config = dict(
    hidden_act='gelu',
    expert_mlp_ratio=0.25,
    kernel_size=7,
    beta1=0.9,
    adamw_lr_other_params=0.00079,
    final_lr_fraction=0.01,
)
Rows from block 9, named by matrix and row number. Each number is 128 + 24 x the weight over the matrix's rms, rounded and kept within 0 to 255. All counts start at 0.
# pw2: token mixer project (model.blocks.9.mixer.pw2.weight, 192x384), inputs 192-287
pw2.54 [102 128 121 126  99 114 107 143 100 115  96 151 157 102 121 152  74 130  77  91 118 141 149 167 113 136 161  86 115  92  95  81 121 123  62 143 141 174 138 126 163 162  92 111 189 139 167 106 171 141 138 110  96 101 153 114 135 142 115  93 118  97 120 116 138 146  72 100 116 128 126 131 143 154 137 122 156 109 113 132  71 159 152 107 103 177 154 167 131 146 130  95 133 170 125 148]
pw2.55 [ 77 149 111  89 150 196 152  92 134  78 134 175 145 123 154 113  92 127 140 126 166 134  86 110 148  67 148 134 113 124 125  70 113 139 144 130 118 139 130 180 115 126 145 159 167 136 121 117 166  96 125 140 133  95 105 128 152 177 108 170 151 154 125  96 120 167 124  88 161 165 185 113 143 140 144 104 145 140 160 122  70  87 100 121 119 149 121 100 112 165 129 156 144 131 127 109]
pw2.56 [ 97 115 103 108  81 130 126 133 121 122 146 161 102  70 174 134 116 114 122 177  85  86 116 156  99  82 148  87 144 147 179 139 134 149 172 122 110 120 118  82 106 130 168 102 147  75 161  97 108 140 160 137 113 120 140 142 132 145 143 119 119 118 123 126 141 117 102 102 119 188 167 181 135 141 158 132 141 133 150  90  88 160 165 133 132 103 128 120 157 117 111 106 117 102 157 175]
pw2.57 [ 98  89 141 108 153  99 132 115  65 116 114 109 159 149 171 116 103 154 147 102 124 145 142 135 159 140 146 130 164 160 134 111 124 130 134 161 121 112 147  83 208 139 115 158 136 160 100 125 139 135 126 112 135 141 152 132 183  94 122 134 139 110 149 125 137 113 159 114 141 107 116 123 103 136 157 191 135 145 100 114 120 125 133 138 133 101 130  90 117  94 111 124  97 127 152 139]
pw2.58 [127 130 153 128 110 149  83 161 136 123 110  89 133 108 121 112 137 138 150 125  98 111 113 126 139 143 174 148 158 130 140 165 112 127 104 151 100 102 152 183 134 125  74 134  81 126 145 101  87 118 115 132 129 102 109  95 102 146 100 140 125 106 185 112 117  93 147  74 164 107 130 170 114 136  82 127 118 121 188  90 112  97 118 108  79 103 145 137 129 120 144 133  94 158 129  93]
pw2.59 [149 126 133 144 151 102 135 124 167 134 116 128 145 122 106 135 150 141 151  78 141 137 113 125 128 121 111  78 178 147 148  89 126 123 113  99 105 155  99 109 168 198 119 159 146 153 154 116 182 130 117 128 126 111 102  90 110 166 110 140 109 119 119 139 157 109 101 104 124 178  52 142 149 102 163 118  86 111 136 137 168 112 108 150 122 199 115 119 138 136 147 108 108 132  93  96]
pw2.60 [102 121 141 113 129 173 107 130 143 109  98 142  93 108  89  85 102 108 122 112 130 125  89 121 147 124 127 149 130 106 100 125 106 132 138 133 152 158 134 115 140 139 146 104 126 155 104 123 132 102 121 118 165 119 143 134 155  93 165 131 120 138 177 144 117 128 122 152  96 159 114 121 115 138 164 124 134  91  81 105 126 124 123 126 100 143 138 130 117  99 120 133 127  97  79 109]
pw2.61 [169 121 137 137 130 123 128 138 135 100 107  86 125 124 110 140 152 132 110 154 112 151 102 155 148 142  78 139 115 105 126 153 138 116 117 133 129 141 106 155  63 164 138  74  96  86 149 109 104 112 138  88 205 105 181 160 107 149 138 114 105 147 131 126 134 176 166  91  68 108 143 118  99 134 118 108 176  91  86 136 138 127 131 170 165 105 143  99 131 121 132 101 139 108 167 143]
pw2.62 [117 142 107 140 104  97 129 134 112  91 137 152 132 138 153  80 112 158 113 130 143 131 149 135 131 127 119 125 143 128 113 125 110 149 108 121 114 130  75 138 144 137 151  88 103  91 130 116 107 119 125  82 130 110  91 154 103 100 151 145 125  85 167 137 147 122 141 141 126 156 170  87  95 159 110 129 178 111 112 133 151 134 136  96 156 145 144 102 127 113 149  71 119 146 152 126]
pw2.63 [163 111 125 121  62 158 144  87 108 147 104 102 103 166 122 100 127 166 128 137 123 116 148 145 136 129 124 104 130 122 110 140 139  98  85 141 116 144 163 153 156 125  63 134 142 133 158 126 153  98 168 176 122  97 150 128 139 117  64 147 139 115 114 100 138  98 137  84 132 134 146 130 183 138 158 142 126 120 107 138 155 135 126 107 124 160 134 128  99 162 121  98  92 147 109 150]
pw2.64 [137 108 125 153 115 149 161 148 128 134 101 129 145 184 118 142 160 117 136 138 136 143 146 139 166 142 161 171 105 137 133 123 120  86 201 115 147  84  97 121 117  89 139 126  86 133 127 112 138 156 109 133 181 102 126 160  98 128 140 140 146 130 112  86 130 121 143 143 127 106 151 134 118 110 166 171 120 155 115 144 124  89 163 112 113 110 127 146  91 151 165 127 169  87 105 138]
pw2.65 [144 120 182 138  97 125 133 159 101 143 120 116  98 139 166 105 133 158 131 129 134 122 128 159 104 135 140 115 124 104 109 146 180 135 119 170 128 135 116  90 126 110 129 126 155 126  91 116 114 157 113 122 136 112  96 102 112 109 100  79 103 149  94 157  99 126 135 144 152 175 112 127 119 144 134 158  99 129 126  87 124 124 160 118 136 138 129 125 142 137 170 111 166 166 148 114]
pw2.66 [137 130 106 150 103 163 135  77 157 112 135 121 153 187 148 150 157 157 159 114 116 126 168  91 149 139 114 112 108 119 121 139  90 128 130 160 123 111 106 120 122 159 121 131 139 131 100 134 127 137 181 120 130 105 131 121 120 134 110  94 135 146  99 112  85 133  92 101 132 164 179 130 156 153 131 138 120 150  65 122 159 168 104 101 131 141 139 134 128 149 173 153 143 139 148 105]
pw2.67 [ 80 117 144 167 120  98 122  99 125 145 120 133 120 196 137 131 127 134 112 109 150 166 145 138 144 151  97 137 131 123  95 105 118 122 129  84 106 151 129 147 173  91 135  95 114 112  98 155  95 124 166 140 170 110 163 174 148 152 129 184 173 148 147 156 174 133 130 146 116  52  82 141 133 126 100 172 189  82 119 134  78  96 155 143 105 168 114 133 130 132 100 157 136 146 173 110]
pw2.68 [136 134 111 151 138  74 156 126 167 136 131 110 107 123 131 110 130 144 129 144 111 125 148 111 125 105 142 149 103 130 100  98  95 123 147 196 168 112 148 172 174  68 134 122  96  84 101 145 140  95 116  99 123 149 118 141 105 115 126 144 131 120 120 136 101 122 139 146  96  94  92 155 155 131 137 101 124 134 167 128  87 107 112 109 121 101 145 135 144 150  93 128 118 104 162 157]
pw2.69 [110 101 118 108  79 121 131 163 135  86 112 149 154 145 116 139 107 122 151 125 149 155 114 108 156 112 108  88 149 148 164 104 151 118 162 110 131 114 142 163 148  88 132  84  81 120 118 105  92 102 180 122 131 140 156 166 146  83 148 153 142 135 127 128  95 126 167 127 129  76 147 112 131 124  86  89 125 128 128 141 113 145  90  98  95 108 106 113 167 130 126 104 174 110 104 111]
pw2.70 [112 144 119 119 155 126 125  85 107 108 153 108 113 113 127 135 153 124 148  84 157 107 113 138 135 136 180  80 121 130  93 154 130 137 171 117 111 119 122 113  94 129 155 152 149 125 104 160 126 127 105 123 116 150  88 113 116 157 143 138 149 133  84 104 116 117 145 126 133 149 133 152  74 142 129 122 161 155  87 133 158 163 132 127 128 131 110  88 129 128 142 129 105 122 140 113]
pw2.71 [152 122 129 171 109  99 147 139 139 145 103 129 109 115 153 135  76 154 127 144 148 125 148  86 106 118 126 124  81 117 140 120 118 137 135 134 120 125 120 129 163 153 178  99 145 142 170 116 162 146 159 137 112 144 137 168 130  98 113 143 149 140 108 121 104 146 115 113 103 161 143 146 131 157  80 153 108 132 116 132 150 106 127 108  93 129 110 132  97 126 120 134 133 177 150 127]
pw2.72 [159 115 116 135 145 135 151  97 116 146  99  91 112 118  90 118 178 105 102 135 139 177 140 121 115 125 135 121 143  94 115 132 102 134 112 117 147 111 156 105 152 156 112 132  92 117 155 112 127 140 120  94 126 136 151 149 138 139 143 111 129 108 127  96 126 110 155 134 157 117 144 159 126 154 192 124 120 124  69  75 127  81 113 141 129 133 125 125 146 128 150 135 144 114 109 114]
pw2.73 [128 153  93 128  95 136 121 125 117 100 110 111 154 147 145 141 113 128 118 116 113 137 160 143 127 136 102 157 119 101 107 123 121 117 115  71 102 143 123 132 140 110 105 136 161  94 107 124 162 137 130 151 135 106 134 129 139 163 107  96 153 107 126 132  81 127 168 124 174 118 161 140 166 162 171  95 127 113 110  86 114  84 115 115 121 130 145 141 119 144  80 116 109 133  94  94]
pw2.74 [135 112 142 149 143 168 117 145 127 104 108 129 165 128 134 129 161 181 176 131 142 115 119 107  99 191 124 139  73 130 154 124 128 100 162 141 162  89 135 125 134  77 148 145  97  90 184 128 166 145 118 131 111 118 145 132 130 128 159 117 143 128 150 136  82 136 170 103 163  65 184 122 140 128 107 110 101 146 130 105 100 133 192 176 103  97 142 156 128 126 135 130 133 169 149  94]
pw2.75 [130  81 140  84 136 137 139 111 161 107 136 113 140 185 122 110 130  89 142 105 143 148 112 130 140 111 113 159 107 141 113 121 138  87 117  74 110 126 131 136 124 137 166 120 148 117 146 153 149 125 119 138 145 102 132  83  89 151 135 124 117 133 129 121 129 147 128  92 167  79 109 112 107 101 108 124  94 149 138 147 142 117 124 109 122  87  88 139 168 143 145 154 121 170 138 129]
pw2.76 [150 149 174 112 128 134 100 137 107 125 112 139 117  95 126 122 120  94 121  97 120 119 110 189 122 156 117 148 127 160 125 138 127 115 127 124  93 100 124 133  84 120 131 124 158 136 130 108 143 134 141 116 134 125 150 129 143 149  94 132 113 174 150 116 121 131 157 136 141 144  98  95 176  72 166 148 127 168 129 137  83  97  93  99  62 161 138 107 141 121 163 157 108 155  64  42]
pw2.77 [168 150 120 136  90 169 126 138  77 144 121 118 156 104 134 121 163 165 123 101 133 146  94 122 160 109 143 137 157 132 123 128 137  99 123 146 138 123 132 109 142 141 138 124 118 118  89  97 138 118 133 135 103 142 161  96 147 148 123  53 139 126 121 102 156 117 130 132 119 104 119 121 134 122 167 106 136 128  92 145 117 143 125 144 130 113 143 143 158 156  73  98 150  71 149 126]
pw2.78 [123 158 127 105 131 150 104  98 141 123 126 163 129 109 122 134 114 142 114 127 164 150 139 122 149 162 125 118 104 156 117 131 127 102 176 136 134 116  97 134  89 113 117 162 103 130 149 112 147 143 133 165 109 157 138 130 136 159 117  95 138 128 161 127  91 119 110 144 137 132 173 116 131 104 148 130 122 112 155 145 194 158 104 121 118 112 127 146 130 116 119 108  88 132  91  65]
pw2.79 [152 131 126 169 113 126 145 161 140 167 153 153 134 130 153  91 160 115 128 130 141 124 137 133 157 167 192 159 138 110  93 134 115 164 102 106 111 120 151 146 149 113  96 143 124 135 111 143 151 165 137  78 145 114 107 123 143 132 145 125 102 172 148  81 131 135 158 127 116  96 162 109 116 123 119 186 140 131 170 114 118 170 152 105 133 122 104 171 127 125 108 136 130 189 104 112]
pw2.80 [ 98  80 100 149 129 109 128 117  90 138 141 115 128 152 119 120 134  97 160 155 130 147 143  98 111 164  95  84 147 167 115  80 137 141 141 145 134 142 127 142  93 125  95 149 130 145 116 133 112 128 148 175 126 116 124  81 147  83  89 123  81 131 173 122  91 121 127 112 167 152 112 122 156 147 142 147 132 143 152 120 179 124 147 138 161 163 120 129 133 109 163 137  98 160 127 145]
pw2.145 [121 126 191 137 150 139 133 113 118 117 128 103 113 113 109 117 169  95 137 106 121 103 114  81 114 113 132 104  98 130 132 124 157 140 153 154 160 123 161 112 154  94 174 116 127  99 114 114 117 122 157 103 109  95 148 134 145  84 106  91 146  94  89 165  90 105 162 117 147 171 126 168 147 128 200  90 114 128 189 118 145 127 146 158  93  90 139 150 142 128 114 115  98 114 159 124]
pw2.146 [112 108  97 128 136 163  93 137 121 123 125 144  91 178 181  99 115 152 141 189 122 136 133 126  93 122 151 110 106 111  76 130 176 119 118 108 103 123 170 128 147 140  99 138 124  82 136 160 127 129 130 110 161 106 128 141  90 140  98 130  95 150 128 159 134 103 110 141 164  93  85 110 141 138  50 153 138  68  94 119 122 141 144  64 103 112 135 112 143 145 128 114  83 118 124 100]
pw2.147 [113 132 163 123 133 135 112 131 116 149 124 122 130 128 111 132 119 124 137 104  68 134 123 135  95 168 172 136 133 157 159 141 169 125 116 166 146 161 121 134 147  81  95 135 127 151 136 115 103 101 132 104 137 105 161 173 100 167 143 106 139 129 138 163  77 117 153 128 133 125 106 159 113 135 133 102  97 115 148  70  98 100 140  87 119 109 134 177 117 152 146 152 138 121 156 105]
pw2.148 [162 113 128 169  88 128 137 115 129 138 102 144 137 135 155 124 118 143  98 128 148 144 147 153 130 136 174 182 147 146 127 107 147 113 149  99 187 114 142  69 109 127 134 155 132 160 150 123 120 117 141 127 119 109 189 134 121 119 135 135 151 151 140 134 114 151 142 117 100 120 136 146 137  97 116 151 102 133 108 120 109 132 112 128 131 137 116 110 170 115 124 164 128  63 125 139]
pw2.149 [129 150 152 112 131 130  93 154  89 122 145 143 126 131 138 100 141 141 134  84 113 149 151 109 103 119 150 157 120 114 164 156 109 114 135 149 120 133  78 141 119 106 103 151  93 125 126 108 120 116 127 110 144 148 147 131 121  87 111 115 119 169 125 145 145 109 121 131 137 120 142  83 159 127 160 144 100 148 102 136  80 139 108 124 111 133 130 132 124 119 167  93 171 100 141 124]
pw2.150 [119 131  94  99 135 133 173 126 136  93 103 114  94 111 138 116 135 104 151 141 136 138 126  66 176 120 159 142 158 137 129 139  88 133 126 147  96  92 116 160 136 154  97 101 119 121 158 122 183  99 107 128 132 133 155 175 101 103  88 135 156 131 148 124  90 128 121 132 103 112 153 144 126  61 114 163 145 155 150 113 121 146 132 143  75 142 150 109 121 135 141 149  73 147 145 111]
pw2.151 [123 116 128 117 138 130 130 151 100 146 143 152 117 163 154  99 132  93 109 149 164 126 119 108 117 107 112 115 117  90 144 149  84 159 133 143 155 159 109 133 149 116 125 161 106 109 137 108 140 155 113 160 142 142 117 146  94 105  92 137  79  90 123 120 122 153 101 131 173 146 107  92 122 114 130 119 130 125 117 121 149 102 109 127 111  95 152 102 159 138 110 148 128 101 129 133]
pw2.152 [173 128 145 110 105 113 119 109 120 161 100 121 120  78 149 165 164 129 156 152 178 129 142 124 130 115 155 153  93 131 111 102 146  96 140 153 112 101 123 162 205  92 121 131 131 150 151 140 120 134 120 112 138 133 136 150  87 105 130 128 151 133 102 142 123 121  93 156  90 147 128 144 134  92 122 161 110  96 112 148 123 135 111 161 113 136  98 115 144  93 141 121 115 121 107 133]
pw2.153 [129 136  81 102 157 123 157 150 145 145 118 119 134 160 102 119 113 129 183 123  91 122  85  76  66 130 136 108 152 127  90 130 144  82 115 126 148  97 120 145 125 135 138 123 106 185 107 141 100 141 163 157 131 145 108 128  81 150 120 153 103 133  91 135 122 151 128 126 145 142  92 110 134 138 104  82 125 113 131 144 134 148 146 119  90 135 130 120 132 156 177 112 113  93 151 130]
pw2.154 [105  91 128  81 102 146 118  86 132 150 185 132 133  72 118 120 102  99 110 110 154 133 137 139 108  94 135 104 147 110 153 119 115 136 146 150  97 117 105 104 110 140  97  98 107 155 123 103 143  89 182 131 113 172 137 106 146 150 149 116 163 184 147 117 122 116 136 137 144 119  88 147 120 120 143 122 148 152 131 142 171 124 156 117 113  98 102 110 126 174 161 105  95 107 147 116]
pw2.155 [129 125 128  81 148 138 178 142 160 182 160 130  93 167 164 131 135 122 133 114 150 121 116 126  62 165 112 100 138 165 158  97 159 164  93 135 106 103 148 133 147 138 108 104 139 100 183 108 143 103 129  81 153 134 137 149 139 148 115 118 117 127 115 136  96 112 145  98 125 138 130 158 148 143 145 147 138 141 100 116 172 126 119 128  90 136 138 144 116 142 155 108 126 122 151 127]
pw2.156 [130 139  87 127 128 143 147 155 158 148 101  94  88 134  94 110 145  96 110 117 114 125 111 126 132 133  83 152 146 160 133  80  95 150  99 153 144  98 120  89 146 165 163 107 131 118 160 116 118 125 128 165 136 134 159  96 123 120  86 166  94 101 128 183 121 126 120 104 118 145 145  78 122  83 109 135 117 143 120 111 140 133 137 123 131 150 123 169 145 147 155 132  97 150  97 135]
pw2.157 [176 170 125 111 150 110 169 111 101 147 112 111 119 172  89 114 132 105 123 141 100 154 107 122 140 142 137  90 176  82 100 127 120 114 139 106 136 131 144 137 193  81 101  95 135 124  95  84 117 117 104 125 115 130 111 123 121  87 141 135 142 127 121 146 126 119 115 106 117 105  87 121 147 167 125 132 127  98 154 152 129 150 142 112 112 131 128 141 134 131 147 143 113 143 144 143]
pw2.158 [115 105 147 136 124 138 140 138 154 125 137 131 114 127  85 135 128 113 101 135 135  69 118 118 101 161 101 126 160 141 121 129 132  98  89 143  98 122 114 185 169 147 144 110 121 145 132 120 124 122 182 168 123 126 134 132 115 139 167 131 121 140 127 132  99 153 147 122 127 165 110 153 137 114 129 138 133 151 129 176 158 110 138 108 123  93 147 169 124 121 134 130 155 156 146 110]
pw2.159 [ 68 131 114  81 144 111 132 149 140 104 135 138 137 135 115 116 125 149 127 165 116 135 132 133 116 155 106 136 120 101 102 115 123 103 145 118 161 140  89  81 103 129 137 143 138 129  70 149 124 139  95  95 167  82 112  85  89 128 111 117  97 131 159 141 114 124 145 121 118 130 140 177 109 138  90 167 149 124 108 159 144 109 128 128 144 139 141 133 127 138 113 101 137 156 114 135]
pw2.160 [151 128 114 103 147 135 119 159 126 149 111 126 151 124 118 128 106 118 131 178 123 111 146 108 160 105 125  66 125 145 167 176 117 101 102 161 124 140 125 152 134 113 100  89  91 128 158 147 115 137 187 133 128 104 147 137 148 101 103 129 115 117 137 109 128 146 121  80 131  86 109 119  92 150 116 160 182 100 143  47 144 124 140 123 149 117 132 112 119 125  91 168 103  98 139 105]
pw2.161 [122 132 104 135 152 131  99 135 137 129 119 164  88 127 130 140 133 130 113 144 145 154 118 119 157 127  97 168 143  79 129 139  83 122 140 125 117 122 131 140 159 150 135 162 160 143 156 134 133 116 139  97 132 119 118 129 106 130 112  93 132 115 133 153 118 146 154 125 142 113 103 109 128 127 128 114 124 116 149 138 114  75  81 120 124 132 171 137 160 144 141 149 108 180 137 136]
pw2.162 [ 78 114 140 135 135 109  59 169 117 128 149 157 124 125 162 150 109 152 142  96 120 152 112  98  96 144 123 176 135 118 170 138 106 149 165 166 129 116 146 108 132 113 151 105  98 133 176 109 160 135 111 157 136 106  98 155 113  99 150 150 178 136 102 139 138 115 149 114 100  92 126 125  76 107 108 135 106 140 109 131 172 133 106 132 125 118  84 101 102 133 132 106 142 119 130 124]
pw2.163 [106 116 133 138 141 135 109  92  97  87 111  94 153 141 102  99 118 120 136 155 149 143 115  97 115 143 124 135 154 116 142 160 124 140  98  87 111 138 122 105 140 160 164  99 138 138 233 138 134 119 128 135 131 133 137 112 109 147 128 178 118 123 124 161 156 137 148 146 119 113 137 145 160 122 104 124 157 144 108 136  91 142 167 146 107 141 170 143 104 138 111 173 131 164 174 151]
pw2.164 [163 111 102 132 145 153 152 142 148  98 116 164 124 122 100 163 148 149 133  91 141 134 146 131 111 107 191 162 129  95 143  99 130  96 132 127 121 157 101 153 120 131 127 137 147 185 150 143 162 104 138 113 121  89 138 204 135 124 111 127 136 136  92 122 128  97 123 124 138 147 129  91  99  98 115 161  90  99 122 157 159 183 139  85 122  93 133 133 148 143 156 172 121 157 163 134]
pw2.165 [107 144 127 120 178 116  97 112 148 181 120 104 124 107 131 141 163 163 132  97  88 112 141 152 131 146 159 127 143 134  99 152 150 132 144 120 113 126 116 169 110  88 136  81 127 124  83 148 131 127 151 152 171 125  94 187 115  99  58 116  99  95 142 171 126  81 115 129 106  80 161 125 169  98 156 139 151 147 127 156 127 164 116  79 147 122 148  76 127 119 107 127 105 139 111 139]
pw2.166 [152 131 149  68 152 160  80  97 171 118 124 118  92 117  93 133 120 109 145 135 147 117 132 148 142 131 164 118 102 142 142 109 134 120 119 139 124 142 131 112 116 132 146 125 104 126 158  81 158 134 153 112 101  90  81  47 118 151 121 102  84 115 117 156 141 103  95 148  73 162 160 101  91 138  60 140 125 135 180 125 158 162 132 115 142 132 107 114 128 126 141  88 135 144 115 121]
pw2.167 [ 94 137 120 117  84  93 116 125 143 153 106 134 117  97 165 115 132 108 101 222  94 108 130 112 119 155 133 111 123 113 125 134 177 119 136 153 140 138  98 149 137 127 177 129 145 142 155 116  99  98 128 142 133 135 131 166 118  96  92 115 114 120 133 156  91 128 133 156 126 126 156 104 116 134 149 107 125  90 122 132 142 129 111 151 140 169 112 122 149 137 166 130 141 116  85  94]
pw2.168 [117 174 108 178 129  71 135 122 125  71 129 153 150 142  96 130 152 123 113 111 133 116 160 148 117  91 123 101 117  96 164 134 127 133 114  99 151 135 130 113 164 117 148 136 173 174 134 146 131 138 114 109 111 130 132 119 140 125 133 132 129 156 123  82 161 106 143 138 159 219 126 136 152 165  62 124  93 144 128 132 166 135 159 137 111 144 148  94 109 162 130  88 149 126 115 157]
pw2.169 [152 106 150 114 104 154 119 174 147 142 165 125 119 119 143 120 126 147 128  66 113 115 154  97 110 136 143 163 138 116 126 102 119 154 108  75 157 229 113 140 109 141  85 143 106 108  77 137 109  91 123 116 120 116 127 111 150 152 147 136 114 144 134 117 139 126 146 100 115 111 118  88 135 121  98 128 143 113 122 166 127 104 128 118  94 164 131 145 119 140 140 168 157 134 156 123]
pw2.170 [161  71 162 115 128 115 144 110 155  85 122  99 135 122 110 154 103 141 138 153  81  99 143 136 156 136 112 112 143 107 141 145 146 174 137 103 162  97 117 130 153 138 138 137  55 131 186 129 112 101 134 115 154  99 153 154 101 114 132 130 125 111 145 127 105 120 137 133 139 125 177 108 118 139 114 147 165 174 130 133 142 103 143 149 124 112 126 136 146 114 122 115 170  93 121 122]
pw2.171 [151 104 106  68 144 128 164  88 127 114 123 155 124 155  97 114 106 123 131 103 109  93 147 143  87 155 142 132 127  97 121 162 124 143 100 146 150  94 123 140  99 128 136 120 116 109 119  99 109 116 111 117  89 115  77 114 110 140 108 119 140 126  94 129 161 152  88 108 139 144 128 115 121 130 165 127 143 131 115 166 172 159 150 136 146 138 125 137  96 143 106 131 152 146 145 101]
pw2.172 [129 118 152 102 101 136 103 131 129 125 134 115 125 120  93 165 109 132 116 131  96 132  88 158 131 160 122 101 134 118 111 142  96  90 111 120 154 149 146 122 148 158 113 102 143 120 134 104 136 163 137 142  98  92 164 129 111 160 102 138  88 136 161 125 160 120 116 134  95 156  84 127 179 138 108 104  98 138 107 124 133 184 130 100 103 147 112  92 131 147 151 107 125 115 110 119]
pw2.173 [120 115 109  92 110 138 106  85 144 110 120 116 156 180 141 166 107 125 135 186 127 116 120 153 114 159 122 131  90  94 151 133  99 150 108 168 131 127 117 148 148 140 139 108 117 118 108 105  81 144 171 110 133  77 137 112  92 123 154 112 108 127 142 184 146 142 107 153 150 145  93 127  99 130 108 107 126 123 151 133 163 164 144 116 167 149 155 154 122 141 129 153  86 119 168 122]
pw2.174 [ 73 167 116 141 141 129 119 148 148 113 100 132 100 135 135 132 135 135 111 141  97  87 129 101 115 168 157 101 145 156 152 119 153 114 110 136  89 113 106 168 184  99 127 109 132 106 112 133 115 136 159 113 143  94 118 110  92  92 143 158 109 154 123 144 118 135 139 165 153 119 124 158 139  90 139 132  73 134 202 130 104 134 117  95 148 120 121 144 142 148 157 112  76  76 174 141]
pw2.175 [143 147 108 127  97 125 122 131 127 109 149 126 124 147 134 132 117 123 124 168  86 155 117  98 134 143 161 137 151 149 169 167 160 131 141 137 111 145 144 133 121 160 143 107 156 141  90  87 134 140 134 125 110 140 168 161 162 166 110 143 127 147 149 162 108 142 142 120 179 149 153 161 162 141 100 143 117 151 139 129 122  94  90  97 106  98 139 160 114 123 109 119 125 154 146 157]
pw2.176 [ 76 159 135  88 151 157 146 147 102 129 152 178 147 120 169 158  72 143 111 142  71 113  88 157 125 150 132 175  90 112 119 160 107 167 132 166 154 143 103 104 171  94 128 124 156 149 152 109 138 117  98 108 159 123 166 167 106 116  95 100 170 126 143 148 130 126 109 153 109 137 113 148 131 109  95  94 175 139 193 129 135 101 117 129 159  95 123 135 109 184 173 142 133 126 114 111]
pw2.177 [133  92 112 140 129 143 100 137 103 128 137 105 141  89 142 162 130 123  95 110 134 127 119 127 141 131 118 138 192 110 153 136 129 134 161  93 120 129 103 130  95 102  87 147 127 110 115 149 154 141 121 136 160  85 165 158 117 103  98 127 151 123 124 148 153 121 132 107 186 140 207 147 134 137 155 176 108 136 160 116 129 128 163 178 128  93 135 151 139 157 156 128 118 140 170 151]
pw2.178 [122 110  90 144 130 133 143 122 109 112 117 148  98 129 186 130 121 163 123 139 148 137 127 126  81 138 110 181 164 142 137 125 156 137 136 149 139 130 120 126  98 100 173 119 152  98 126 118 124 144 108 115 148 108 117 193 147 125 152 114 117 159 100 100 141 118  97 126 112 140 147 115 160 130 147 123  97 166 114 117 155  97 110 129 138 177 130 137 115 135 130 139 104 139 133 154]
pw2.179 [130 145 118 120  86 141 146 143 132 116 146 151 146 125  96 121 142 100 113  94 124 109 123 157 109  83 144 158 141 129 149 125 105 124 152 150 112 155 139  80 104 159 129 171 113 138 130 130 137 104  75 132 143 120 113  95 111 130 105 128 133 147 140 133 117 164 161 136 145 163 127 135 129  96 168 145 159 129 154 107 117 125 116 168 132 150 140 113 104 141 150 107 134  96  91 113]
pw2.180 [118 150 135  99 128 123 136 162 122 134 147 107 124 126  97 158 131 158 130 129 145 141 126 140 109 133 148 122 114  60 131 135 104 134 109  93  77 147 119 127 147  84 157 128 115 109 149 122 101 138 156  99 134  97 136 139 170  87 139 120 111  87 163 131 122 133  73 129 194  88 103 142 143 119 124 113 185 108  90  98 114 139 195 122 157 141 162 168 149  88 160 118 107 143 118 122]
pw2.181 [123 102 138 108 116  94 125 127 133 115  97 121 114 145 101 132 103  93 136  77 130  86 154 120 132 156 141 103 114 135 100 154 180 107 152 154 147 153 163 127 160 143 120 156 123 107 102 166 128 168  98 120 133 123  81 129 131 126 149 126 110 156 128  95 136 143 146 109 138 140 136 130 104 113  78 143 170 132 105 136 137 163 156 146 146 102 119 129 113 102 150 171 124 121 120 128]
pw2.182 [156 133 125 125 170 123 131 154 153 130 130 156 135 112  93 136 115 135  93 167  80 167 113 142 131 125 161 131 109 183 155 138  73 133 122 153 126 160 113  86 154 129 146  84 157 155 156  81  97 139 109 155 167 117 119 133 114 151 117 109 114 136 115 103 152 139 120 149 165 130  90 161 126  80 210 101  88 136  91 126 154 132 130 177 112 120 167 111 156  96 147 116 103 125 139 143]
pw2.183 [116 117 144 114 124 116 130  98 128 154 131 139  97 123 124 113 145 110 178 126 119 126 151 141 137 120 131 147 110 152 121 103 152 124 117 169 128 118 158 137 147 149  98 137 124 132 130  88 158 113 147 135 106 180 111 142  95  92 151 140 108 146 130 139 169 155  93 150 133 128 112 148 155 137 114 152 108 115  97 127  82 128 128 137 167 116 138 153 172 108 141 146 101 158 156 107]
pw2.184 [126 134 145 142 124 127  99 133 147 137 117 118 127  79 113 123 116 136  99 111 130 110 112 106 132 107 157 184  91 141 157 156 108 128 126 118 159 114 107 130  57 146 120 165 126 129 128 153 136 114 148 130 108 148 139 154 143 143 122 108 125 132 135  86 152 118 161 166 110 138 124 144 142 130 145 133  95 139 123 123 124 111 111 123 129 147 110 159 104 111 107 142 122 120 142 121]
pw2.185 [133 108 123  77 109  83 137 119 100 147 148 157 165 150 127 127 121 112 121 140 142 132 135 114 146 130  94 110 162 155 107 143 109 118 104 152 131 171 125 135 155 117 186 161 114 142 142 120 173 171 149 117  95 115 182 147 115 115 143 165 134 134 149 156 137 109 134 165 134 120  96 110 158 159  96  96 156 123 113 101 104 124 144 119 151 144 125 172 139 122 103 141 112  93 140 127]
pw2.186 [105 127 118 106 116  89 146 119 129 163 114 116 141 138 130 108 116 154  90 153 164 100  98 127 126 146 103 155 110 124  83 126 101 135 114 156 124 190 133 129 163 112 132  93 130 155 110 119 136 178  98 110 126 107  95 108 106 127 132 153 150 128 178 137  88  94 161  83  99 153 156 141 164  98 115 124 107 140 152 126 147 146 108 128 140  97 141 157 112 145 137 156 131 137 132 142]
pw2.187 [150 106 157 139 166 139 109  97 119 128 129  96 112  69 109  72 110 158 139 145 136 136 121 160 123 103 112 131 154 122 107 118 121 148 139 162  85  95 143 140  98 152  85 144 123 134 132  83 128 130 117 174 110 109 123 136 130 113 157 165 143 107 163 144 129 159  82 133 129 161 114 128 124 121 137 121  73 147 154 132 139 140 128 137 149 149 129  99 121 109 137 118 143 147 128 156]
pw2.188 [110 103 110  63 133  95 142 125 101 135 108 182 121  48 128 159 151 132 156  95 136 130 145 143 109 119 163 141 123 144 101 131 125 121 125 119 142  95  88 111  91 138 161 133 155 122  90 142 139 120 142 104 128 158 144 117 148 112 146 135 110 117 141 117 142  79  90 124 133 142 128 125 122 157  75 163 159 140 140 175 117  98 142 154 103 124 116 126  78 129 121 131 136 147  81 123]
pw2.189 [143 123 145 118 131 182 170 162 115  96 144 140 144 149 151 147 168 162  79  89 108 158 139 125 102 144 106 140 159 132 130 100 128 175 150 155  79 143 135 113 118 138 124  86 106 142  92 144 118 110 127  85 137 111 148 118 147 108 144  99 134 135 167 112 125 105 164 129 116 139 118 154 123 137 180 139  92 107 137 141 125 120 118 121 108 106 144 124 138 142  81 128 130 104 129 116]